From a checkpoint of a small masked image model.
Model: 3.34M parameters, 48-pixel images.
Data: trained on telescope images of galaxies (Galaxy Zoo DECaLS), 44167 training examples, 63.5 epochs.
Rows from block 5, named by matrix and row number. Rows with one number belong to one attention dimension. Each number is 128 + 32 x the weight over the matrix's rms, rounded and kept within 0 to 255. All counts start at 0. Numbers have three digits each.
# v: window attention value (model.blocks.5.attn.v.weight, 128x128), inputs 86-127
# proj: window attention output (model.blocks.5.attn.proj.weight, 128x128, transposed), outputs 86-127
v.0:115094114096114185131094125163126108109166115132112090137133112148141125140135136136122153093176105092109118124159114171171136
proj.0:126133094132100123176165109123133113130107149079102155171103165099128108111130129184156117187142072147108168103146113127118156
v.1:156163120120135126126097123138117155132151177101145093112137129105137113107092086088097129145147154135164100146110151127159107
proj.1:137090158111086105159176129123141126097099121184106167135131154124149104144144161193143126153134115095159105113143111134058175
v.2:120143153084134099110150146069104159155138112091128120103146151176089156135127117167144106077117120124071085126140125136100161
proj.2:155074135098145117116108119099119096153120218130123148124142094114165139146138087128167135205109162143193124122122121147119164
v.3:144094147134131127126142138138134150131137123139132135113131127125098101132130124124129159127136132126125128121120156134132137
proj.3:142160113112180157134101107131124120137113129123118091127158169108153188115115140140135118140137132124118137129160113125125139
v.4:158149117120158130133120092117154158090170156098118103132161158142159150164146123146142121171179104102113105120160126177145188
proj.4:140152171125078139158193131126089094175066150167119151138132123120113085121155119161101132201125110137174153080102119100110123
v.5:117109107093081136128093093120138113150200141103210151120068094127151178133119124106106151167145129134139119091114127118106121
proj.5:138157110139159149158193130156158138110139150134124115140156175116089146124140100166165126116106118117116182104166087180092138
v.6:067190129111121148134098073149109100115170146105110036159168157184118103090088076096118147068117138138112114157205094125112144
proj.6:129061124124101139158126154197127161099082122159128214121123162102143057139145211165179074169120138071115103105096126104160148
v.7:143159146107110117102119129164116114166131097141109168101132175135184098135154155117104120148135157132138153125118144116156103
proj.7:065131084144164106131132148147169111100118164128118083111125161143109153108087132114098075065141141144118049106156108081115108
v.8:134056179150151157139136135069140145111081101138155100167145093095117092187126128121114209116102121142100116111132130141130131
proj.8:128142077158129078166121099150057132158158120076118100135113109118126165082121081132168122143156145080124153148112097123150108
v.9:097147153119148075136175153145080138069093110140161168141122135124100153145095145132117051130128137164135127135130160114086129
proj.9:202127113135136224096058097100169128248180187066117144117123030136198112141063133082180164169081189108077177112140126159148084
v.10:102177089136118156173141127148154148120042143153092128126130139149143120089171076133143142105154120101127158142125108124115152
proj.10:167157137159146138087118160167105104181167064080151111123128153139064094147125131110145123084094115124133148172097157104189094
v.11:118136147137132152157181123125079128125119157122121141127130099140106127152139114126120142138094147103131133187127148149107099
proj.11:141157142133110154089082140097155129135114094126118114119132151135150118109130132133177127106137081172130115091094103092153175
v.12:157128120129147114122120090096137136129125097077120176133149109171144158140158075124092141097162109126096132153115145158128098
proj.12:170122144106095117136170183105122095165094148173162110127130112102140062149110157132147165147137140177178095139081092132129156
v.13:148070106118089105106125129179119101132139123155158189135105114129163131119168166136084098157130168114150152153116149154154110
proj.13:132158142141147174127116152121206104148103159130133081157138148117170159118086148143106128155190116140106151066164138080091125
v.14:128163135138110130102129105130142145141098121132112199109128163166108116098119102151094103117112139119161121140120139117131135
proj.14:137160163135157095159131151115120134118137105196126132119161174080129156145131170160065154143143116132150056146160139140134168
v.15:100114153113129151150116158068104127153158130134135121086162133142117100143103156092134146105129133148104123116166153108141114
proj.15:090076104178129109128107106165181195063119124104116132187107106095106170094148082085173095156140114132141120115166130170106175
v.16:158096161118135121151136150096131117129153120122096124139123110152117121158147111064147120105135112140120109154115143183164159
proj.16:134169112128133123153161178140152161105096069146120136174117125127135150087114141149128108126153117122130119069136138106117115
v.17:081124160110157142132136095090173160107076177126106129151098132118111140119103102131154124123082130144133191111119102121106121
proj.17:144169100166103150125089116147125124147125116111155065078079104148125172134099149069110151106095103155121099135176082106133185
v.18:101168125176140139127114129108173172138059129153104127085141129157133090140138052174104149132112138135152121158098125138156149
proj.18:127125115167167160161096124212150124149169156071176074149111120147099177125086183080153107139138143127114243062133096130132121
v.19:099124123136110112121121112128116151152116166122108116166138134118131168108129122110134105133100134108129144117149106134098115
proj.19:148162133105141115076106164135170107131146132144116122065131112146118133091129144127158106061115100131114102118136147109148136
v.20:085145057105139150115100099148087153057125209099091095187134210115097138129100098127147056077118085094114138114153093109060142
proj.20:143149178140154089077128171128125086170099068146171142136128126113138144163171141116088177155119129148165067158077140157127074
v.21:115083105118129143121065083178142150088170128123138109156120207113124173137121164149164135122137084116111152099189075094072132
proj.21:178160151079052126089173187117136103132099129223129146051192122121172092059096093096083171158133166149157095143102069162174140
v.22:152082154109125140114141156094129097128162098123159158122116109086108135106110171133120174163125134137126112135161176138113119
proj.22:128105109135117064135159123153115148081107171162083094131127119137151137098133104109152126119132099099154077128095103122137121
v.23:149125164163142122098189175088060131130062066141125149139171124125119133147159080158142158141123137138136098178127182171165159
proj.23:080105104129138120184118116154153140161140141082068096173078119124091160167144064151106124224130157095199147075103128120138077
v.24:161148148152161129134125137099116160154097083126161144184112150146132190095132122120195153137115159137124147163131142112154144
proj.24:119152140121101115154181120171141109136103167162127159095127144105120072152141145164072088143141134131142122115119097112084161
v.25:095142101132125124136060092161142080068173171135106071185089189105088090142157109113156015068115093104087170134160065077081110
proj.25:146158127108183140156151154104104099158144119136170144108114111125150184105097111130092216163121133095096042086144193162151098
v.26:154117161129155136114168197072101151166077128150177175072141080128124136074085139161111216187138158116128079125123181112128142
proj.26:140075083126126088154146097143152151105099168131098145211167117128112157116153121092091085096135145094125199126121097142113090
v.27:143102145134106111087124180130158169091133147104101106167131121080133166153119129098110108123177107162129135135159115073092097
proj.27:152212108131068125165116133140129076129118113189132165049114142155158100099147197161125084162114105151142095137132096110120141
v.28:135172112141143111206128106091126117144128134074124123101111168132164105118112095128097169131097164137150136130132147152133135
proj.28:060125174124143167063119098170120177146163165109160118140101124156109085176108155171184076090119133128118157155118120105172133
v.29:123138202144182105121108147091122141147099125136165110139123097121121132107128143171167145168140163097125100126132143142131093
proj.29:107121078082086093140175104152117154125121154150105142145110114134092129187162092104081073093144093121155155124122100134112097
v.30:089135089134126113123085105146133118107106194144093092146123138089109121146104132179121067118102161108107144116159099087059149
proj.30:139144176110148102103093114117138116125118134103142080109090113138145091166135162035138148102104111183140066148142137136156109
v.31:119147088189123122090130132149101157149099129137110133095154176143111109165143168154119113114144107098138102129106107124134145
proj.31:110114155080148124195100132180141072166131163124148138179139106120091153123131126150150124091134164132127175134132128153112102
v.32:163118157174131127128126098141139160141101116103105138116183136123134152111100119129119084139092079183096137112128165167126126
proj.32:069114112116138128209135112148120136131154149185169115151150144126093107154115124083100099130146135122157070132089139164182103
v.33:138129159141128137110165116126136101184111101146107143131137128082117127104157123161094160161118081096128136177142141134141123
proj.33:143083189147087104104139126119101215104084130137133105158120176117145129087146152138146138162116138151160045104093116137145112
v.34:065191143084176156129124134142138172152115127111155184138136185177102107180085120140152136078079107142133110109116116146128159
proj.34:168102107165129141157111108104160012092177132089056135089083101123105178122133128114152168165135129099087185119176159146158163
v.35:111119163107108123074157106142153175134091152174151111118120136127141151097105119120107089091141054090034114158145141170107093
proj.35:142160142082155109125121117137080108102077127133091124148133109138120074122135106188141132136155124180198101145148167156170187
v.36:100100123092136147167151164156152107171143146093084145116180140158069101116169117188157153139115119136132144156094147158106126
proj.36:169112150177104081062154098100175158129093117137134157145127150020156140089113149087092132153125129118160094105119121150133165
v.37:048107124110079117160136140122057128121154172075131148060166134164127141093128093209175160159171080076188153143132157108081138
proj.37:180139139066108085134161112154162104058152106142129133079091146092131054112085165091129120158083098154099112132098096098095148
v.38:101172104068063097139103129148144131199144140097113156082126208128117165120137082140156152123122094159160152142126116123107144
proj.38:157077111128138127097227111114175064083117141183173124107094113131121102116085122126087119137120159092155086115158151108128123
v.39:155100084126111195109095169107123166149102118111124124175107137142121148096127178122142163109077104149169164091177112136115141
proj.39:114131089109126089116189158138135121124109143128116086114126127132083089134127027154096133130153168145104137168106120148127148
v.40:125152091124111095165097146163167155073154192149148088054121113099108105079136124207197184169123097122172140123141184056084133
proj.40:163135120068102117086164166113132151123110104117121138166118139139154127129148075109120073109150146161118162105150092117126115
v.41:131112155101127148091111149133164141146204174117134109172123141147113160162108148108124070111105122134114089109142083192115156
proj.41:098115144109176073078146147194106077075071113130131128090080120103123079114128079160134066048121112151154153095145163064139142
v.42:065140166114150097168056127112086153084115170184216197143123092152130155095035121168163129224155122055171155123166216100124110
proj.42:105168062084093122120137160131142127110117098091084130178142117168091144068105169178129100107160111219168160133135116122087128
v.43:140179084140122117138106106123117156076094125078165083135095131073148085111153085167098132155145135149137130122147175068083119
proj.43:087079101128147130151161118129138157182168145115129123165137144163160158158100133121131186123149115128122143151107151149133122
v.44:144133131128084076118111137113117184083150155140116150105164140119084118106098121169108148125121111126158159112171147105091128
proj.44:144079106121132147141184099149093103137170104124097050095137089138119127121130077152186138109115083141127102157134115141089107
v.45:117152105102150111159087146142129130088145126167133129107171094122080113139119154180145145138109123158154112111126181142080155
proj.45:117138135112162118076155111132142117126114137108089148187113111128136117117103126139129113123124141121127202115122144144118119
v.46:126099122119097113204151203109149135078147128074096103130128091108106059129108132105142190136130130116125104101121151081084189
proj.46:170119094105157148126121141147110118125202157127131141095160101106095140122125088095113119147113094147092197151201112129140124
v.47:133144087138097111127116133161155093097113151108126147078139096134130138064092108063161107145163094116120182098154140088110138
proj.47:129109123139128091146149114087113159104134165158139141152139114138096104132162112189108058111165125161126105091121114178120116
v.48:138092104091141113107069124142174090046183115103129084173068128146092145163136160123196103152158134134149125137136126107117065
proj.48:118177154154087190184124117143089119134157122162077173056142162168184119148097143144112149076115151105061114120125106088130121
v.49:138140110169112088132060131113120126129185189160165161101148122110126159164079148157145118179100167145072162095129109122164112
proj.49:119153116109166138140147128152079144111061134081103129153120127097103106132158098127109098090158093150184101120146139132142119
v.50:112093145157140161169148097106131123157080127111161127128100163134107116158159144153094150123135126145110144165092157181123189
proj.50:157151095165088112000111153182135105113136146135091081110096078136164063082107050093127155153078120128167093071107135080219107
v.51:154131102123129121120130131118117079119163102106122139141131113150147118195124139081178103102089239145132126117205153072102108
proj.51:137151142068128098123189108139067108130123182199131116076129138127154079146186052158135116137107067155194116116093140193181121
v.52:135091164141136132134155067138107098153165120117113122079138104151168165145143113181123144110144136094174157171104107099168143
proj.52:081131168112100079133168151148146117117107156203114154157154159133140111117171124126134126139110141138116133126146093095129142
v.53:130093187134151152155100136175116121131182132207173113091156113140088205161165096185082108149135110100176203105106084157202118
proj.53:143062172125084120062115130134145168117077125123101183095168101117198058100184141109190114152103117130098067183150152123122115
v.54:113142102053073126110157096165162094083143118104117169127095082118124179126135084140119114190168123120154153108072168154141091
proj.54:098145153152189130090116095116119151131142200138161092121138134065129138210102205077110139082096115099108099156147140121114144
v.55:109151064157136081117159117144189124082101111173111115149140099176119095137123107109085131154160085124128137128096122123182049
proj.55:068114153103083113100128152112053163080075068158136144119156144122123189159165098079129098059125180109144091176108147156100208
v.56:133166128049121169161120109108129060125145126172098119118169123164084118136163083106124107048146092140097074127190076208057172
proj.56:163092131180172127064108132107083213187159138079105120197136163139147183145099082146166155106187099120074217078088158138196091
v.57:149162080074144138204134161119187128107150122103158109145127117096068111121187114102145136143098161129114144137164170195127147
proj.57:112133144149158137046085096148083183146165139107120106105109106133175135165161118141160110090097086127090182111117152059122109
v.58:155164134093147146151106162166076120095083073159162118131128148125152131122109190099138116113150153079140107158114137155137134
proj.58:154110114140127127116147086135199131110118110153138188115113082114133081118188115139125099156046113133123121140122182108083144
v.59:120114200106092141109096175105121117112138148189125116098145097141144119168131123152146126140155089146107078147142121116140101
proj.59:126117126140133188099111088106102135162096173076124158113138141138176171093086107080067130201161173145133118130076172173136128
v.60:135102123130095039119119181124138118134158151163104122190149070096147134153086102120133149187137159092065072077142156153143093
proj.60:086131166131135127131185131097119136104114150101130093091142143115084152172159141090046110067129153145111143152129107065192180
v.61:157060128154109104121082190098147125114172144135117100195147122092101098162135147173182164141126167122139095147168142087162121
proj.61:155156141123140171143127129155137122141105163139164159082117130222142140119160101130078107154144148169118134114115127130124140
v.62:135107132117120151094136124093089148115082178146080133147130082138165137164095189100113105190127128114109061135182122163148131
proj.62:120077097091139106097158162139107103079104116097157093097149152115126121139127131106041149058127154130127154127146173103095122
v.63:158124140055162154168101132098145113126115142140089140127165120134138141077174132134118134130160076111120135103136126155140159
proj.63:118071117184097091073092108169140174159142162110109115135079102111105125116092118158153104138118162133103129123150129119130093
v.64:113124150178138091127117183095134169127066116140125106163179101161135105172167131154138176169120190172174127088077161140131113
proj.64:156136098064150173105144119169152139155104084178135202135088123153131115095130184146112104123129061092148126110133101149101138
v.65:085084111148146166151039148136200116107136156118127115144133142160155064112164123162163127114171078117176199088154111106103175
proj.65:167100085143154083133221046120078145171087135105116190146146143123133171133133117160152090184156161125146079140129126177102101
v.66:155112109196130094093123158133143191067114129130093098086171089061132096153112139109142085142090132174136120129117118095091082
proj.66:129155173080153118149188079164135094166116153153145172162082072169091148053142120148061178134134108117101149138165146166166179
v.67:129141112150132100116143118132100167127140133117134130120120157104104121148122134142083133128100112166156136143164141094129133
proj.67:122093183071092130095123125139206080103121121135148205122117117129164121127155123127125135155124142127117098128072075120143122
v.68:088195143139147101140117047124140143108130177084133184132106147121146103141127161104215080102135114084102109143212065107148122
proj.68:144087133081094093136152140094091050151184148145068108123162136121196181109043078086098121171120142052103118153120165145085102
v.69:109140101126149131126130052136066124095092094148080091088164085141104169116098110173193069137141128131105082182089073109093108
proj.69:102200129117122111170141149113154072117136207144152099098131143116150108144073175067072122126111161147083160131114147109155116
v.70:143165141172123122119145086159097108057140071151142097097150145175095165124114135143141191145182176065102143132093109109131097
proj.70:101125098137119165084114085198111107136188112031130037068129099112142135097056136083169168076097071119098138139157129130171149
v.71:122077089135111092118157108126132162169128150125123102144155082157141082102130132075083126145114187130119048131080154155129110
proj.71:147146139110084165075114220104098162110062104140098099130073184141122191096151062148182117076166107132158187118166102095145103
v.72:123154117124100161071046114199140153092168178103134113139154168168120117102156155136135148050145137052151166065206110126134185
proj.72:085105119178152133202137069086129086124177172114118047117117119139100219176077115100126142175156154084156119095100142092132127
v.73:099157127106079144105126122149156114131127110138151070117078148145140128138155119088141107105142157139129133130147142146110165
proj.73:113124105175133131168106090126095139092124115070119125133200121145122173189157136159166164114137130109096121198126157113153115
v.74:118062111151094133112038130153199148117157135105146142075123159137167071111172139140151135089156064111182156103179129112107163
proj.74:102115128210171132131222054141140103170112147126119139156148119120095177127214106179149123140134173078114185123072113149194140
v.75:160185179151101151098176084166114090133133056168156143165093100149117169126121107152186115165088116136104141166144095134103101
proj.75:116185171117169126172159121109127132153146184096162168060130134120100115143146214135122118101116204128087108167114180070192125
v.76:089137106134102115100132102189158106245143104125134121127094112120143133104146087196099146086121143141180177174080125140131157
proj.76:098151052195155206158172107132136111059171091085106109097142126111111168165179146149168121126134091052093133109128145120117141
v.77:112123102112161149221130141131066074063039094160133015115173093193127179140124118115162114160161132123150122092030119139147078
proj.77:167208046140205197085054148124119155165185136089131148095108136091135224143074180101091153077154125135105188141147153144150153
v.78:113108122083169132094075165103090146136109236070071110157139129145127097106131213071096136076084077114060104054188117067152116
proj.78:133114157116152139133133152083194140145182161191182105140106143152141158125120068150105123201202109124153151098098141154095139
v.79:152127107140080141110114140186146150172135152195129129140193153176094142080117097133141148095153095168116128112098097133142158
proj.79:096184107107172107146166149124047130089134199075149040077121122123082116123090160143073096145131133084150146116164139094101124
v.80:118131164167084150129155165123129115161137113109165137101165143085115149120147141161171160126146075068115128150148123134158158
proj.80:056195124157127130202159113164066184103154143159117119130062175192110146138109155123094133088149097128078085109091081148115103
v.81:068143188112116110161123058080120093185146165153144157139089151132174121060126150169117097145152161084140162141106107084103086
proj.81:132188099106125168112104174176127152108177091097103135106088104129122090134118066109143143120072082128183158116141133155190146
v.82:201163134192099069123107206160133113005145109165154101117067113060214085187131141112035126130103197170155082090135134108157092
proj.82:169097131144199096114112152164097160182096091073114161147099117069116107079067134209137121196139103124118138171091144151163153
v.83:123159162094128166111140129109097105207154233098143205118124148129123139142089104174137118161085130107103094071132095135162100
proj.83:157144081177146165093182120156162172115193098161117134120133129146126196117165127139106108079128127081111227140148093108128134
v.84:115088096097083128100130099205096028120227171113106114180118141130081118149105137205147097047146113121159156165209140123124096
proj.84:126108125139161135129000115126157131165135101154149121169126096089137212137154175073167146190135101133143114091140154171087164
v.85:110127149149111127111147190112168204179142128132149089097182123145110129115194120133100116146115132098113123152071082194143133
proj.85:111211125115099155148084118120176169077097143113165121162121158122117126139051133095117133130139117154088087073143109131115107
v.86:179176212119134085195134104092092104129094099116115051100133084132132154094174085077102108095108142077091129146133143176123104
proj.86:098119128167092064140087109101149143099102169184115205143138127110131088118179085163103099148127077173114044124177135157101187
v.87:152060132133164102120120159091130110099083082093107091122138130145174120187142186066084176084154144115072052046097139132180084
proj.87:134096146182103135079135055194136145116127126108152192104099151081107075151156166160175111153092097120112182158144154153130149
v.88:124128163132111163150097097149163143186138167144132168146135167189145146047143161139189136103138148087089121142183075109110135
proj.88:098142126149169127112135100128091194099166123122172146132151173109099103165162154157096131087092098103156144133097129176123108
v.89:072114107115067121093116164092145183121150166173147151119168137129165139205088151062098097158118142214100136062133069072120108
proj.89:133114106210193156087072102127145157169144133088117107189144118129077167175157156120166078116130118103113197160090132158123121
v.90:155074122110123126148130164108146105084136127095147108125127076184096086132122122103150103148150126139192129120092110166064116
proj.90:115145155134163131144111157147156082109134120179085109124062108123130094104152134109156152120109120126101118138133153149118137
v.91:141089145131143109091103111063097161194105145117100115127135106151106106106203078166132122109084107131141150109137152145138171
proj.91:081170077123132173161130166178202093082103117178161131115135149103114157104082157084097095122163133160081105121170137116121201
v.92:141032129150158176137058202119122229148120186164151131186206124191161109134134125113153120099182097130141093102107110156151174
proj.92:103105150158146132154125110088197129097121100147114181128163147085103095200176178142084110092074097125085107155137181147143097
v.93:115096107128159069167157066134148156141156071097111137116123141109137079101166085077142101071165112125170213120074154108145123
proj.93:154103168104128137135138167106094095118096119170100145113170140180103104103171139117101149117133104138121134102196145178089216
v.94:123080085206122141159090119154136165207235073127107168152204169147165115124124132173125123079173025087115149189147072126151175
proj.94:108171197117145124067114117123103160124117136123153114133167138134143135144127189117078198093101114129130148119099177136145112
v.95:098143159129129137138106143078127129089094150113154070129207146117127107131107102075127150134103094131134128108092108128176172
proj.95:130161132155113125120117134131167146166110114190120158072195134199174077110162131158099125156102083108088113110111158128121119
v.96:157082137104116146095088110072120180088191190113090144134132109101134158156098125140070080101103119121121136109115136082122144
proj.96:097160139157112107153134121143168151140105115146127154126115120128123092157166151103164148111075141134118118074121139139140142
v.97:149108145149121157135091100166167162130108146135080132174151180160122129165116122168094113136144103141134152131158118127085127
proj.97:108114106142129115119171118091123132147168142095114158122111141136148104109164145139135093101137103095135150150180113163141127
v.98:092176141152070127159062085134142111084115117136100082128171173108142112160145116213139156141115136135145189146098114148115164
proj.98:176029088129158097143174118188130103183113169121156136094099085130142103129129090131133104170144188064141182137154092140105106
v.99:119149131140148149170135165113148124107138111123103105095086102120154089116141101140130182138129139095126168112136139147135129
proj.99:130134146132120137103117123098107121080092127179124144125163123149132172158131174112099163112121157119167053156106131133136144
v.100:091105093117162180113107053133149048118111076116076118173134191172100167159138138119119016091138074123153176148126106096145151
proj.100:165130122119088121137149119138168173153060197116145169133145134137095113099168120185141092129139153143131188100089114097110116
v.101:151088115136133120108100179113111123079138135087169132156051120116147132133155165123063098207133156087162137123103157072146064
proj.101:094102099093116114072086111125078182113159101144150121107165149131130124189057127093189173108123129127092081175182109144132139
v.102:160112131154071097142145079167179119147134148129111110130136162101111149175122151130127091123119155142119103147107128115115086
proj.102:057133111131141139139132171051083135095162107146113122127163151148153117161128086141086163133122075096116124127142136150093146
v.103:139108131173157169181130142120136177139062116148086135113141115129142135115164130136150138136150132130106147102105126151147166
proj.103:147135145141147119094165091108179097120110121158145146134129116140114125141116119144092110137130118153152124141130144128118129
v.104:115073186148122100129122146110127141101136109149146173103183140159154139121117153131068096114169137113165133123139103152130143
proj.104:170152096179125127072135128152079135130163133105108073156088157114095148141093118086145171069122060110103136087176160098148147
v.105:121151153082116121120126169130105169120169188098086139112075129139111106139111148111105096132133163122101111097141100145089141
proj.105:171107127181147114135140101114132146194098082144149144125114114134160135060144142136123090140154115146156161135095169158127123
v.106:161102141028100111150150171128143132160122150129136125116098116112110140106090141159131106109143104129124137130169137154095155
proj.106:115159138172127127126111121141156118141154145130114137117094129124127136114164157103104060131119141132129123114115168110192106
v.107:132102101106157094147153198101141133177084148105117167121145079144129111104096183093111123119107135082090128097111140168137134
proj.107:155103189093092151117074131127134153104147132134146096174091198099128113117121160086173113118147141147147062127149143120147141
v.108:162090175122106166089104065116183135161164156161143101120105081091120173120138153229121140149142100102075150220080095124157117
proj.108:085076078188133108157174081117141095125115124150109126135157105153126137170137054084184081202106124113127133070120140154114111
v.109:152184136137104109142154197103130187116050125138160146142157116128153134116086150138128149158091164156113097144107143136137113
proj.109:162055117106080128137104104191149038124160120146107111074099127099120092110173127103144117133122112125145095128137071093107148
v.110:134068105145115145112114088149147097171156086168101063161166105134154119151154153192156131118114119123106153104072105142122104
proj.110:133147148120101119151104130069114128092136160152130186130106154122195128148101121079097150170093134128133114098129121134117116
v.111:154105106167122126107171154125106161123110134135148119150135082150138099105107123132140181137102131116153126116112170113102122
proj.111:087149148106145118150084147054110103101112124115104144090178116130129118137137145108111134166171138123094093174154140142091122
v.112:117159183225182156082137073116138184152162121146093157110161166124078172126074070135112193100149026160098104122067124100159111
proj.112:142098086085124105105170159154153167176146161128165141167109106107151167076128104196178096177254182082125164088072169124095074
v.113:174121107157150146153120221088108185149083125158164138121203115101120118118124095203101138142128113143143102166163167159139164
proj.113:141187134142143161096115121098112122116152127116105096087110106154138159164156151082128160079104197155086134145117144155166112
v.114:107140105117099172115139161135111075127124094061060090182091131139167139150173114073159077085114104102077118118072048129121112
proj.114:109073155075136098119122075124116147092064133146179109137176079087116121098143133126104125155129102140188175150122147126142155
v.115:113117099163104160136082170153134162181064064117091187106180158180094126088123217145135085150192138110108115135100155187132130
proj.115:157156152149127129133124133083084161120080097063114084068131154104163155157138057155162127103128132193122085183152128167130160
v.116:146158122159119117128155159152085098083182158059122111146141150124072119118085093103076106100104146188148103157145171120081114
proj.116:128132079164144140142109108126156120124140114138153138141120125088164150171147169162101105112120165110138198102125109114123122
v.117:163126186099105156157110085133104083152120188062115187161096076099178146130106156194084066077127111086109132141157130169188145
proj.117:097185111101137164134091136146153105115122103079156132099130135149111155088105152138133135087134099148124130130124124132112088
v.118:141076156107118150164102196051068171140052098109118118122185143126135123172117183153111208142117104138131110126101166146147149
proj.118:126144117065109101137196127119086094117141099182158089072140128132138120095082133105142145141119126110150046166123116092149162
v.119:158094100130125084104137108076120146145068087155123144110173114130130157114097139189081138140099125123138081110135148149131179
proj.119:146107148148121156095087118186096157090152099099131164150115134152153130114176101153193100114139131131120069126137103115106122
v.120:134133166154155155147136074133175155111172147090098121154076147111112181154148085100145102105143081157133124147102130145147112
proj.120:088144085096158136082148134151104163140125140122119120117168123120088155104086117127122137110153175122114161138115105100135084
v.121:133157101156107130141119080255170155182101119172113156099175193139108123125137170155056123116123157113104209119104098179170172
proj.121:135134154100139097183139146079107150117131138151113180155126150157143133084150087145165095131094127167141144097088133167138131
v.122:112148077108098148114102090197152026086142204134168186103080177164140175109137115146180095092092152094079173102116091186110158
proj.122:153088195048113108184076133140152142154081104159120147124146075154161093134136126188085121160118127192161085163080098128094122
v.123:189135199213146162138046231123172128144134116162160166154102064126113067167099103181049195121156176135138102137064179159131148
proj.123:125111138081079130155121136136092084071151127176195109125185148155191123151066118079093110158111095159121090198176097160109148
v.124:140142142162141109143109097148094146139202072127143170129062163106211113104117144102087103095120169114089140153105105154170105
proj.124:202199089113099133232156140120120067124112137132092112122147118157107162124144129065087086132172158161232119099109067144113126
v.125:174176131148125082094135098153175162131047118201147137124161167139100212086058088144129105141129109129084073142104116141154143
proj.125:110122161141147136098139138147149114184138139100118173127068094125141111164207106137126143102115149134090140130110127147118095
v.126:109095114140127114081145144089196165126141125121117136136092140170149104135149138136142133117174079141104139087106144116116137
proj.126:099112117115141054199125176143111143157098159159133116134148108147125138121134083038137132135139138129126114135131152135139120
v.127:157124127154134034101141161180173125148143141088099124118092145152186123122152113118168105135154091082150101110182125145105134
proj.127:117107121169152184153049086102113202105145135104141096211115118088149161161121127111210107126066117169140129114103107155175147